Weights of a small image classifier.
Model: 3.72M parameters, arch caformer, patch size [2, 2], depths [5, 5, 5].
Rows from block 5 of a small image classifier, named by matrix and row number. Rows with one number belong to one neuron. Each number is 200 + 30 x the weight over its row's rms, rounded and kept within 0 to 999. All counts start at 0.
After each neuron's rows are labels from the 100 images, of 14976, where the neuron reaches its highest value: "responds to" is what is common among them. Only what is clearly more common there than usual is listed. The data: Sentinel-2 satellite tiles (TerraMesh).
# fc1: MLP up (model.blocks.5.mlp.fc1.weight, 256x128), inputs 0-127
# fc2: MLP down (model.blocks.5.mlp.fc2.weight, 128x256, transposed), outputs 0-127

fc1.17,155,185,214,158,213,208,198,213,217,195,178,189,255,250,184,207,206,190,195,203,206,236,224,188,219,194,194,222,204,241,196,219,144,175,186,228,153,158,137,225,160,203,205,181,241,187,156,230,184,190,167,221,160,187,204,218,207,212,209,220,211,174,231,197,202,247,277,149,210,236,277,210,208,172,165,227,257,181,179,228,150,158,182,229,187,170,173,178,222,211,222,157,198,137,166,145,219,257,196,205,237,211,229,187,178,298,171,210,212,194,207,162,222,187,225,233,176,185,179,238,196,174,191,190,160,215,212,171
fc2.17,180,173,176,228,173,194,165,192,218,171,236,221,174,188,148,216,215,193,202,230,170,181,207,197,189,167,230,165,204,149,238,204,217,187,197,190,197,241,295,152,275,243,212,208,215,240,244,195,248,220,242,220,215,233,159,198,183,199,242,155,180,218,173,235,181,168,141,222,207,184,113,155,199,202,201,151,205,177,211,188,182,244,182,213,172,192,158,173,238,180,170,189,210,236,224,229,158,202,222,209,166,177,182,163,241,172,157,218,189,182,211,243,208,232,193,214,232,211,233,152,251,226,206,204,199,159,221,216
responds to: snow or ice; main land cover: snow or ice

fc1.18,194,205,228,239,167,232,253,232,140,229,182,139,205,224,186,145,170,256,234,170,217,205,241,193,206,222,195,189,185,181,206,252,203,174,191,271,223,216,207,157,195,176,218,216,170,174,191,158,202,155,158,204,170,171,185,127,213,230,220,200,166,171,173,194,197,298,203,162,197,243,220,208,223,249,219,152,212,168,225,221,206,169,187,231,208,180,206,193,185,209,164,217,161,144,197,198,192,182,223,192,182,204,184,229,215,180,197,206,204,212,171,139,193,227,210,225,145,243,161,232,247,214,205,236,242,230,189,221
fc2.18,203,238,214,182,237,205,165,177,199,209,232,276,191,131,204,231,214,149,179,190,183,152,180,206,210,184,187,203,157,211,205,149,180,244,192,132,162,228,170,286,162,233,166,176,217,197,207,233,202,248,225,200,247,212,208,250,163,217,183,203,230,160,190,232,205,118,206,208,216,154,194,191,191,202,219,220,180,275,168,164,203,226,169,199,195,239,214,180,229,156,208,213,244,207,199,213,196,216,197,201,233,177,198,191,233,172,188,206,204,213,238,255,208,222,168,150,237,213,230,210,151,202,147,175,203,185,193,183
responds to: crops; main land cover: crops

fc1.193,212,202,197,210,248,176,213,190,222,238,209,200,149,187,221,204,232,209,144,239,200,240,260,194,202,182,221,153,198,194,192,213,152,162,243,223,233,187,198,161,192,250,254,179,167,188,193,232,221,175,140,181,192,153,183,231,190,203,192,212,185,242,248,179,240,265,155,229,157,214,203,181,239,202,214,162,213,150,134,182,177,208,168,189,206,182,160,191,205,221,214,157,281,210,258,194,174,168,242,203,200,214,209,201,236,204,127,216,179,199,196,215,152,222,218,215,240,197,169,160,216,216,150,169,177,202,185,208
fc2.193,201,162,156,209,230,204,243,211,213,224,196,185,241,207,163,166,175,178,216,205,211,134,155,158,134,217,172,227,225,182,162,214,194,215,190,236,176,208,230,245,235,227,189,213,151,189,138,143,167,217,228,239,214,193,225,225,192,205,245,262,172,197,181,184,250,131,223,220,195,197,190,183,197,152,197,182,193,216,221,179,177,235,208,233,254,193,230,270,248,176,188,214,126,191,168,161,197,240,201,200,167,212,210,213,179,222,212,222,187,175,179,216,265,202,190,200,160,197,193,196,232,172,220,178,154,220,254,199
responds to: water; snow or ice; main land cover: water

fc1.88,229,244,239,220,132,216,191,200,194,217,202,205,227,214,219,200,230,167,193,161,191,169,184,189,204,173,148,173,201,220,188,126,174,196,238,207,251,171,199,165,244,196,200,290,227,212,174,160,235,188,167,181,208,194,210,253,170,154,216,170,187,219,231,147,180,175,220,243,173,234,192,190,194,219,144,241,263,171,217,211,198,186,162,232,202,209,227,266,190,189,234,231,195,163,156,223,209,211,232,253,174,195,181,219,189,146,212,216,202,161,219,139,187,204,192,196,159,218,221,201,234,247,171,242,180,183,201,172
fc2.88,208,126,250,156,256,214,253,149,197,167,172,177,197,220,210,224,255,189,180,227,179,186,226,213,227,193,200,212,162,225,175,266,212,172,191,201,198,189,195,185,242,171,229,139,206,235,185,254,209,210,209,137,204,214,196,167,240,168,186,202,171,204,167,251,224,243,209,149,192,149,192,203,219,153,187,234,197,243,170,234,256,188,236,195,182,179,145,187,186,193,162,237,203,225,230,206,178,182,224,177,179,204,184,177,180,178,230,204,207,186,212,243,181,272,182,145,211,220,201,205,193,133,206,194,214,247,221,222
responds to: snow or ice; main land cover: snow or ice

fc1.0,188,183,221,183,214,146,224,213,206,237,236,218,181,199,194,226,200,233,184,201,244,170,186,178,156,184,182,147,164,190,238,192,148,165,192,237,234,231,251,173,157,231,202,193,205,236,211,201,245,236,190,203,225,151,176,198,151,203,229,140,167,280,196,186,218,231,231,212,160,238,202,164,189,184,186,223,185,245,244,201,235,236,216,190,162,213,137,172,217,254,231,236,151,197,156,214,208,215,216,244,203,224,156,216,220,164,169,157,203,202,196,153,238,208,200,154,216,198,160,167,220,200,251,168,166,230,209,188
fc2.0,249,214,210,230,194,274,179,216,172,226,189,219,242,214,267,197,217,159,209,202,167,184,222,230,232,178,206,230,214,200,181,204,217,255,167,175,202,187,183,203,222,216,266,193,160,229,210,186,213,120,194,204,201,252,231,193,230,161,183,237,220,161,196,207,182,158,147,166,254,134,200,201,205,206,202,212,195,159,184,192,165,155,210,210,200,207,242,229,180,131,163,171,210,220,248,179,199,144,213,177,152,216,231,168,192,222,222,232,188,184,271,186,188,186,169,233,145,158,196,209,181,215,152,223,188,221,208,197
responds to: built area

fc1.118,176,224,194,216,183,158,235,211,181,196,225,188,208,109,230,188,181,246,171,230,219,165,182,178,194,197,301,210,184,250,204,188,202,190,212,246,208,170,220,210,180,187,199,182,210,183,268,206,168,148,144,224,198,166,238,128,253,193,229,165,220,181,174,206,205,233,219,211,242,211,214,218,204,185,209,217,160,196,171,231,178,180,223,172,181,230,146,194,216,238,191,190,124,139,216,238,239,178,186,204,222,163,241,213,187,169,203,221,163,209,155,243,229,170,199,176,250,205,203,194,176,164,218,197,221,190,198,226
fc2.118,172,222,222,153,241,244,171,212,207,206,148,209,191,274,187,195,182,155,224,137,161,218,213,150,211,219,118,224,174,178,150,222,214,203,206,167,173,173,164,224,193,249,229,240,215,218,156,173,170,235,233,219,225,224,194,241,145,205,180,227,248,221,189,161,202,170,219,227,161,196,216,213,204,200,187,211,216,220,193,140,223,200,228,218,195,174,244,178,201,190,208,221,234,262,189,138,190,198,176,187,196,257,176,195,194,171,215,230,219,224,278,194,160,210,208,193,161,218,203,240,239,217,201,179,174,186,180,161
responds to: crops; main land cover: crops

fc1.10,161,193,209,185,197,206,175,206,228,201,159,192,265,180,215,223,266,210,196,195,205,184,142,147,214,200,177,193,223,147,188,193,260,251,173,249,203,159,172,169,175,215,197,233,216,177,210,210,240,248,224,208,255,220,177,229,200,225,177,227,217,175,183,185,246,190,212,170,207,222,205,188,138,174,179,183,169,211,187,162,174,230,199,208,191,225,203,222,205,157,203,165,201,245,205,139,223,205,269,159,149,237,186,174,217,266,206,203,175,210,213,108,218,204,217,199,153,216,185,204,250,205,183,259,160,201,191,196
fc2.10,247,164,171,190,208,184,202,190,194,224,219,240,168,251,183,188,158,203,213,203,171,167,255,239,171,192,222,222,196,243,226,230,183,156,210,170,163,241,216,243,192,161,196,166,158,236,197,214,186,189,202,228,167,171,205,199,252,131,233,154,137,198,227,182,168,202,186,241,213,168,183,199,256,194,191,187,189,209,181,235,198,201,170,209,263,206,186,209,199,234,225,243,204,163,170,279,189,143,150,218,215,205,183,228,221,167,191,223,244,252,184,244,210,214,170,203,258,198,170,164,164,201,186,136,198,222,213,187
responds to: built area; crops; main land cover: crops

fc1.71,232,206,205,219,229,210,218,212,245,217,183,215,204,197,180,176,181,159,196,207,170,191,190,165,132,179,229,171,245,184,200,262,227,207,247,255,171,207,161,179,136,235,226,206,172,189,213,195,174,232,140,203,168,177,201,219,156,247,188,226,230,220,204,216,193,226,226,194,191,226,161,184,171,245,185,153,209,226,191,207,228,212,232,203,235,238,242,209,164,184,219,200,228,125,208,179,118,192,195,191,241,167,205,155,239,193,225,230,153,176,222,210,269,164,156,224,198,175,195,179,163,159,176,248,186,229,234,202
fc2.71,223,204,183,183,176,240,202,182,187,183,202,227,286,222,182,246,183,290,246,158,194,185,198,185,204,231,233,186,130,198,183,191,240,200,198,197,189,260,184,211,184,217,200,229,229,209,207,173,204,211,270,132,220,264,181,175,241,160,228,132,171,239,204,214,174,168,177,238,192,169,238,174,183,147,252,192,231,206,200,185,191,171,203,214,229,152,170,216,205,164,170,168,201,161,204,215,194,192,193,216,156,205,197,213,173,217,242,182,200,195,205,233,167,237,145,252,154,202,194,200,212,221,177,170,172,205,216,213
responds to: built area; crops; main land cover: crops

fc1.117,238,205,211,217,228,259,145,249,254,223,190,169,193,210,177,178,165,203,193,208,203,204,230,221,210,182,171,219,124,193,275,204,230,217,193,247,166,177,161,185,250,221,186,218,228,211,165,245,205,210,251,225,159,198,232,186,180,228,180,218,159,154,216,166,219,178,224,241,206,188,199,227,209,149,192,230,194,220,182,204,210,233,218,179,133,189,243,230,152,158,228,173,175,186,156,134,221,226,198,228,212,151,190,175,217,177,265,149,223,232,203,216,209,157,206,222,181,203,189,185,194,190,219,150,156,171,183,215
fc2.117,235,158,243,178,140,227,203,188,145,138,231,254,218,210,187,279,208,197,208,197,259,180,169,247,192,200,200,176,193,174,201,200,171,201,240,193,170,226,217,217,178,205,175,182,194,214,215,188,201,189,194,206,171,172,218,225,212,193,161,218,236,251,221,231,149,233,182,182,170,200,148,212,177,247,166,180,183,160,205,214,204,158,160,198,227,174,182,204,205,222,170,232,195,239,239,205,150,182,202,168,215,171,239,224,204,256,161,213,114,196,222,189,226,212,244,189,274,218,210,187,204,146,176,202,244,186,214,253
responds to: snow or ice; main land cover: built area

fc1.126,291,209,157,179,178,202,217,149,202,182,195,262,232,229,170,226,249,168,226,207,211,207,258,238,198,211,212,188,188,188,150,176,189,217,271,194,190,247,176,179,171,218,218,210,240,217,243,211,219,181,168,142,142,177,206,132,170,195,205,184,181,221,177,169,217,161,192,206,226,195,227,182,168,182,146,220,225,206,223,223,210,174,252,183,227,195,192,220,202,238,227,204,165,215,225,183,221,185,182,247,171,269,207,168,162,181,193,197,187,170,239,211,167,177,147,227,173,219,206,212,169,145,213,215,177,233,150,213
fc2.126,224,153,218,276,203,201,215,156,192,133,183,203,245,221,227,218,183,205,197,194,196,199,186,211,204,191,151,268,222,182,222,190,205,218,181,239,189,196,206,191,211,185,235,211,170,291,220,166,180,187,240,172,171,225,210,202,137,214,205,193,200,198,219,203,196,168,217,223,199,151,198,248,212,147,202,218,203,210,140,250,269,171,195,157,196,158,153,161,204,163,267,172,201,193,211,177,220,183,201,217,245,179,154,166,181,233,201,245,195,218,175,168,165,222,148,186,221,178,215,181,154,226,230,253,199,200,231,218
responds to: built area

fc1.44,124,191,224,209,177,178,220,189,158,238,180,171,201,231,194,172,188,210,246,184,220,216,220,182,208,198,178,170,213,195,242,217,126,170,230,168,253,258,188,186,189,213,200,195,203,228,219,201,223,226,197,151,214,199,226,207,250,199,173,211,220,256,190,182,191,191,247,194,204,181,163,111,274,203,223,168,184,170,171,172,210,181,229,173,189,225,178,168,249,193,253,225,150,244,178,245,210,215,185,234,173,245,197,233,174,228,182,185,197,194,188,171,239,172,185,175,193,194,122,184,218,216,249,236,211,229,212,150
fc2.44,230,222,169,196,207,259,194,179,207,196,218,254,255,253,212,208,214,207,201,210,172,217,186,238,150,184,243,236,172,202,190,224,199,246,175,226,121,169,233,187,236,236,244,168,217,192,152,203,206,155,193,200,196,179,186,186,187,243,226,189,195,237,217,222,210,241,177,184,191,208,187,229,182,208,135,208,250,230,237,201,179,205,222,205,180,227,227,218,142,140,148,239,221,166,195,155,217,154,212,181,198,240,220,185,237,179,214,222,181,245,170,245,143,187,186,207,170,231,212,189,127,191,160,162,182,186,169,166
responds to: crops; built area; main land cover: crops

fc1.32,234,228,196,141,225,254,196,224,199,161,221,204,155,239,160,215,237,194,191,245,223,177,231,209,226,187,219,229,185,165,222,235,224,224,229,221,194,211,204,203,221,228,192,182,210,166,184,190,213,171,240,193,140,205,165,206,222,168,201,189,238,191,219,239,187,211,209,222,251,163,166,198,203,183,170,184,226,228,168,212,222,142,173,201,285,167,201,247,204,206,199,208,199,200,206,112,171,133,156,153,229,174,236,258,222,179,210,158,188,218,189,270,168,166,239,184,241,163,179,211,177,189,224,186,181,188,212,151
fc2.32,191,169,227,194,149,185,180,189,206,149,215,205,232,137,210,186,208,186,204,172,234,287,180,224,164,221,160,181,184,215,206,189,208,154,237,255,200,215,141,157,183,189,165,230,173,217,211,202,207,175,231,222,226,254,214,179,200,211,205,199,164,153,176,225,253,223,206,206,200,241,223,219,206,291,210,154,213,177,159,185,145,184,198,178,186,204,168,205,228,270,178,182,206,151,237,225,234,179,201,167,129,202,182,224,176,247,171,172,197,165,192,191,223,207,172,222,240,240,205,244,218,187,180,194,232,206,205,233
responds to: trees; clouds

fc1.133,227,240,191,210,207,193,198,248,228,199,195,234,209,178,200,168,204,223,228,232,208,168,211,209,181,195,229,204,187,251,186,224,151,201,207,207,188,239,200,194,193,152,223,224,195,184,160,248,185,209,155,199,193,184,216,204,185,167,214,196,145,229,157,187,164,165,170,208,225,197,229,262,181,259,195,211,186,261,217,152,193,127,220,150,146,212,196,224,227,244,188,170,175,205,160,197,222,179,239,223,199,203,240,190,247,185,236,119,207,149,259,199,250,194,199,170,243,147,189,161,223,185,165,172,261,160,210,186
fc2.133,170,248,208,159,162,235,239,201,194,212,155,154,192,221,192,193,186,177,176,149,209,248,184,195,214,235,173,242,218,176,204,185,216,184,216,214,249,151,155,200,224,249,187,179,188,168,219,165,178,186,201,208,191,238,138,187,204,227,210,171,215,207,210,203,223,204,215,222,213,207,195,178,246,154,151,188,207,128,171,210,222,263,222,187,271,169,234,206,193,171,243,242,202,223,225,190,192,198,192,164,174,220,145,226,167,242,246,209,203,243,196,223,171,247,193,218,135,228,174,195,183,166,219,225,154,274,168,185
responds to: crops

fc1.144,222,220,195,190,173,172,150,202,229,187,163,120,247,240,220,164,191,221,171,184,187,204,210,215,215,185,222,226,230,153,220,195,181,203,221,183,222,232,168,226,249,222,191,227,239,220,213,191,203,206,183,257,205,229,175,197,155,215,250,229,204,224,166,186,215,223,216,187,281,180,203,188,224,174,179,198,200,203,178,227,183,146,218,198,207,171,231,222,224,179,157,184,232,151,172,150,226,219,132,185,209,189,128,189,141,208,212,220,197,164,251,225,182,164,215,217,214,222,226,164,155,246,293,180,186,175,186,189
fc2.144,191,161,197,191,221,228,195,217,188,178,215,280,144,172,169,233,212,206,218,239,264,181,213,233,183,253,189,192,213,197,205,219,193,221,182,255,190,208,248,140,213,154,196,208,164,189,221,227,197,211,205,196,162,158,231,175,196,204,168,184,192,148,272,186,202,183,132,223,185,224,178,221,151,195,186,170,192,206,211,185,246,192,180,215,147,187,148,186,150,257,248,179,168,217,230,210,149,210,260,180,164,164,225,207,240,204,225,183,211,238,208,191,226,198,236,194,196,179,173,207,250,155,160,249,202,191,231,205
responds to: snow or ice; main land cover: snow or ice

fc1.135,202,183,202,138,222,134,219,159,233,172,215,185,222,180,234,164,219,191,162,230,219,180,166,206,152,180,199,197,203,192,169,177,249,236,191,210,175,178,206,229,171,179,221,194,199,227,221,214,194,178,240,229,160,193,184,229,215,201,169,206,243,259,214,207,241,124,212,184,174,211,245,166,173,262,223,164,181,227,260,131,175,195,208,168,183,235,169,209,229,219,138,181,237,168,201,188,200,178,257,183,188,235,162,190,173,192,221,202,207,227,200,217,229,204,187,173,215,262,275,208,212,195,199,251,189,218,216,139
fc2.135,166,200,185,278,168,207,199,234,176,271,156,218,221,242,197,188,209,180,213,175,183,208,198,174,200,147,166,223,181,197,198,196,226,215,208,179,257,193,183,168,160,183,246,207,198,188,213,208,185,223,210,210,231,213,220,120,170,162,223,158,191,178,195,184,191,305,166,224,180,193,169,199,219,154,179,228,206,200,190,205,198,156,197,202,228,221,184,168,190,153,235,269,158,228,211,257,210,229,193,199,202,182,253,215,235,224,209,177,186,237,199,206,162,231,211,242,218,197,105,170,163,199,219,192,166,196,216,203
responds to: built area; crops

fc1.179,209,262,153,206,203,148,238,172,194,253,196,221,196,170,238,172,186,198,180,193,238,209,193,179,197,243,203,126,197,228,231,260,243,215,146,214,221,168,154,209,146,206,217,225,190,183,206,157,150,221,244,237,254,190,195,221,225,200,195,221,189,204,248,199,176,201,228,171,155,192,209,239,199,181,200,188,167,248,258,188,206,188,243,202,245,210,236,100,234,172,164,186,202,149,196,204,160,207,195,165,222,199,215,206,193,184,198,211,237,173,187,158,148,189,234,237,199,204,155,209,199,203,218,188,169,197,159,221
fc2.179,166,213,233,251,242,214,256,227,165,219,215,176,200,158,164,198,175,159,216,210,224,157,184,179,245,156,187,235,185,229,138,182,167,244,255,196,124,221,238,230,198,257,221,207,182,207,164,246,200,221,186,194,214,230,179,205,176,186,198,204,192,183,231,194,194,192,209,192,238,170,233,135,249,222,234,184,179,227,169,159,240,220,198,163,170,197,185,227,147,156,247,167,164,179,174,262,204,188,220,196,226,172,223,221,187,248,199,171,150,188,192,194,211,191,199,189,226,247,245,175,209,197,172,189,156,198,240,226
responds to: water; main land cover: water; flooded vegetation

fc1.164,176,174,202,151,184,229,187,191,208,222,234,204,171,198,184,192,234,196,259,279,191,205,266,215,205,194,221,148,232,189,225,230,241,132,223,202,202,154,170,185,186,183,210,211,233,213,202,177,202,212,144,238,173,175,220,242,226,199,179,184,192,225,219,189,188,206,203,152,176,207,184,214,204,152,135,225,175,147,181,263,258,215,197,243,221,186,250,141,231,196,219,183,197,174,134,184,214,181,237,184,228,174,218,194,187,232,211,220,194,207,191,207,140,203,194,211,234,215,187,166,244,211,180,250,130,176,194,248
fc2.164,212,147,170,236,193,166,197,172,181,181,201,182,225,198,198,287,206,186,208,230,154,145,171,149,178,189,155,216,195,144,227,197,243,262,176,202,211,266,206,211,254,227,215,190,194,126,200,257,180,174,177,192,197,204,186,198,178,227,143,216,198,195,187,172,199,262,197,208,168,207,186,220,254,181,209,195,264,211,206,188,176,197,204,210,210,196,193,202,233,167,199,200,198,219,217,166,138,144,215,196,167,282,190,187,232,227,143,215,218,159,231,194,200,254,225,183,162,200,202,191,245,220,202,206,219,200,227,182
responds to: snow or ice; main land cover: snow or ice; clouds

fc1.157,172,217,232,194,225,228,191,210,174,184,168,191,143,133,173,248,226,207,203,215,198,181,205,188,218,178,183,152,201,153,189,267,150,226,224,229,222,188,216,201,188,170,252,212,198,169,193,149,200,171,233,173,177,168,240,212,197,218,197,187,175,127,166,211,240,210,220,223,214,240,248,255,204,206,155,234,226,208,182,146,217,207,117,234,217,245,214,153,202,245,171,208,183,222,211,206,193,225,211,229,162,200,236,174,203,194,167,203,187,272,145,197,228,206,232,174,175,241,210,195,203,158,222,202,189,154,235,172
fc2.157,209,215,175,232,206,163,208,179,213,199,256,238,224,235,236,117,200,181,196,140,201,191,167,192,182,216,202,242,167,259,176,159,246,186,163,173,178,193,184,234,161,232,144,189,196,243,204,212,191,216,194,219,251,212,155,199,196,185,195,177,199,223,197,238,160,199,192,141,188,212,196,104,206,217,269,189,192,203,227,209,164,229,237,186,209,203,224,245,233,160,211,192,199,221,192,227,220,196,220,156,209,209,157,202,220,223,211,187,227,168,265,171,168,188,182,218,224,169,193,238,201,233,130,194,218,248,153,197
responds to: crops; main land cover: crops

fc1.149,234,209,292,195,203,259,195,203,207,194,259,174,223,215,235,184,222,148,154,196,231,220,183,200,185,179,180,221,184,254,229,186,248,248,268,142,211,157,236,201,193,189,194,228,198,200,183,222,204,187,141,182,184,162,189,202,219,230,202,209,160,130,215,194,192,220,177,226,141,198,187,181,236,192,151,205,209,220,230,216,220,152,217,286,211,205,162,231,228,190,184,193,182,224,205,194,181,194,205,173,151,249,121,208,215,149,157,198,201,226,216,229,203,175,203,191,213,232,213,188,202,175,212,196,172,186,178,157
fc2.149,205,175,218,232,194,189,178,148,246,209,220,182,220,189,175,257,189,232,172,215,191,202,185,236,246,227,150,192,243,220,203,184,115,185,205,205,122,206,185,175,212,227,193,231,187,253,140,232,255,158,198,149,259,190,251,225,193,159,259,245,138,203,184,160,255,207,178,210,242,198,213,168,185,206,212,190,191,157,208,225,168,224,183,237,216,189,184,200,242,199,235,180,161,236,190,241,198,248,211,203,169,158,184,169,173,232,202,190,207,214,208,193,148,207,195,240,205,186,193,195,180,149,193,199,199,178,237,193
responds to: snow or ice; main land cover: snow or ice

fc1.141,196,143,195,170,253,208,157,156,226,215,203,166,193,220,183,198,246,194,221,156,179,191,148,206,198,238,180,228,193,208,140,204,214,166,170,179,157,188,225,237,164,232,234,204,152,162,209,188,192,247,171,196,198,193,206,190,175,227,192,252,182,209,241,204,165,205,238,183,179,194,231,170,209,180,228,186,178,163,226,216,154,171,199,190,238,195,191,236,278,216,221,172,267,167,168,159,168,148,286,223,263,167,249,226,192,192,159,213,218,233,230,205,202,214,240,193,234,203,192,214,203,193,173,208,170,230,240,179
fc2.141,238,214,212,243,166,158,222,225,179,247,215,178,280,203,231,258,171,176,176,232,222,220,177,215,200,155,232,186,196,166,240,201,156,213,222,231,273,206,202,163,227,190,205,195,188,219,202,177,215,173,253,221,201,210,160,201,234,183,216,137,191,178,138,212,179,219,193,203,214,210,171,167,181,201,160,172,191,194,184,208,192,199,182,231,161,220,217,150,172,208,166,225,173,208,180,230,228,242,171,236,136,244,153,164,238,242,256,168,207,165,167,184,209,233,164,223,195,256,178,152,196,227,226,162,171,189,188,204
responds to: water; clouds; main land cover: water

fc1.19,238,214,192,252,207,164,150,223,169,199,249,195,216,226,200,160,164,218,195,142,192,244,170,156,190,167,270,212,234,224,183,193,214,180,176,197,153,201,195,155,173,224,175,226,257,210,147,176,199,196,195,228,188,212,175,180,258,215,221,121,225,190,181,165,222,192,222,172,205,225,212,235,213,192,186,200,228,154,221,237,189,173,247,252,165,202,215,182,178,218,154,242,187,150,246,190,220,171,242,167,236,208,236,170,141,177,186,233,161,199,177,251,219,222,223,171,209,240,234,195,166,236,224,175,190,203,181,202
fc2.19,178,254,155,210,153,230,285,187,219,209,126,177,184,184,188,200,182,170,201,169,160,224,213,130,155,244,214,176,133,198,182,254,242,167,233,200,223,193,169,179,209,190,230,156,204,210,248,239,208,164,235,174,190,208,240,221,225,203,164,178,200,208,226,202,264,178,230,233,197,185,170,186,194,217,258,219,166,257,205,139,200,189,161,168,207,195,208,142,158,214,202,179,206,227,155,223,182,226,190,215,191,178,217,206,216,204,184,209,195,224,218,175,246,183,187,190,203,207,207,173,268,201,170,239,206,183,205,239
responds to: crops; built area; main land cover: crops

fc1.249,155,209,215,220,165,171,230,206,209,222,186,182,201,154,187,227,146,222,176,184,204,201,209,185,196,200,146,185,197,141,205,157,208,208,182,187,152,235,247,121,171,210,194,227,256,201,195,235,234,199,179,212,214,238,249,173,207,200,179,204,260,178,164,178,221,242,236,197,200,195,139,197,230,212,197,191,224,194,255,232,177,249,160,190,215,273,258,186,179,232,173,169,179,226,202,233,155,213,253,166,193,222,169,164,202,216,168,197,156,174,212,191,164,193,169,242,226,203,256,190,212,156,203,222,247,212,240,170
fc2.249,241,203,180,212,218,221,152,145,193,211,195,247,192,229,214,146,225,200,222,199,175,183,244,170,200,205,218,217,183,183,193,197,178,195,177,182,250,187,172,256,182,159,220,216,228,195,199,218,186,175,193,168,185,171,147,210,248,194,203,259,233,205,201,231,177,190,156,215,207,273,234,211,203,234,217,199,161,183,198,139,232,209,234,182,226,184,148,201,229,206,208,256,181,216,191,137,241,136,158,229,213,222,208,222,240,163,236,238,200,283,132,239,205,195,214,177,211,182,171,218,170,202,158,193,163,163,175,178
responds to: trees; main land cover: trees

fc1.140,162,227,219,269,186,211,166,224,196,189,191,241,202,177,246,266,176,208,184,193,185,177,192,184,183,219,198,228,179,212,202,174,165,169,236,179,178,166,175,157,203,160,212,221,185,190,159,195,172,227,188,220,217,253,245,211,132,198,202,256,196,175,255,228,247,182,145,201,179,255,197,202,224,239,225,148,186,185,212,200,196,202,208,207,174,272,249,168,119,231,172,164,201,199,224,193,195,226,191,151,195,222,225,239,180,190,155,239,232,152,234,202,202,255,226,217,159,203,178,176,186,205,227,211,149,183,213,176
fc2.140,191,188,189,151,192,180,245,201,195,216,229,206,166,188,131,138,172,186,228,185,236,240,197,217,188,180,203,165,209,185,163,219,174,224,182,191,230,238,237,299,196,246,226,219,252,216,224,195,206,194,210,186,187,167,210,178,211,188,212,211,203,182,178,193,162,211,187,187,206,210,232,177,193,105,178,245,169,190,204,195,223,238,207,205,271,175,173,191,288,164,246,191,188,206,209,190,196,191,276,241,197,199,164,170,203,145,245,148,217,204,131,194,196,189,175,188,205,167,230,191,215,205,215,193,177,211,227,220
responds to: snow or ice

fc1.60,190,195,241,161,220,164,223,215,183,225,189,151,170,165,239,189,156,196,172,205,175,167,187,212,200,186,207,219,181,217,203,223,212,167,146,178,260,187,228,194,181,182,262,212,178,226,226,199,159,201,193,244,208,174,153,179,220,266,182,176,122,220,212,208,155,203,203,277,207,171,181,256,218,206,187,193,190,164,232,252,200,183,196,177,228,190,171,151,193,181,211,222,222,183,170,234,235,204,218,169,194,241,202,236,185,201,188,241,255,233,258,189,167,230,225,238,204,125,187,203,192,181,148,264,196,170,218,204
fc2.60,177,200,198,174,230,240,191,202,200,192,198,187,156,235,157,158,233,133,217,171,177,146,178,241,186,238,201,221,226,132,162,177,191,239,239,219,174,184,188,222,216,281,182,209,194,172,194,231,224,252,225,173,227,223,232,168,214,188,200,205,258,176,220,167,223,205,210,176,153,197,233,158,189,211,202,234,215,196,209,158,213,251,246,195,183,186,234,279,164,192,201,207,205,185,165,173,208,211,145,186,216,218,218,245,259,199,201,158,149,156,189,251,181,162,180,202,192,241,227,200,169,210,212,142,216,214,213,197
responds to: trees

fc1.21,199,279,184,183,188,188,232,242,172,255,172,223,200,190,155,190,184,164,176,199,181,248,202,208,206,198,240,233,170,225,218,191,171,224,222,199,240,233,222,159,128,159,217,158,230,256,206,174,222,212,181,243,209,134,121,182,217,186,206,164,210,174,183,203,182,181,197,171,282,213,239,202,227,219,261,154,180,169,180,194,194,210,194,139,179,182,218,155,179,240,173,220,180,171,192,223,226,197,190,214,167,164,238,202,258,202,154,234,175,239,211,178,213,185,199,195,227,245,180,200,187,180,215,205,192,196,159,220
fc2.21,202,281,238,231,179,170,216,192,296,204,205,194,233,192,201,214,208,243,238,105,221,202,207,186,258,232,159,214,186,222,134,200,215,212,188,152,157,153,206,210,192,208,163,201,190,208,195,214,183,220,204,190,260,214,167,218,196,223,202,255,203,194,219,203,169,154,221,197,145,190,180,230,179,194,180,165,212,232,229,169,178,202,218,188,246,274,200,225,219,158,218,242,230,158,187,176,211,180,175,186,205,229,191,189,203,198,208,175,203,212,219,125,177,205,220,158,236,179,170,201,155,192,187,163,246,184,212,196
responds to: crops; main land cover: crops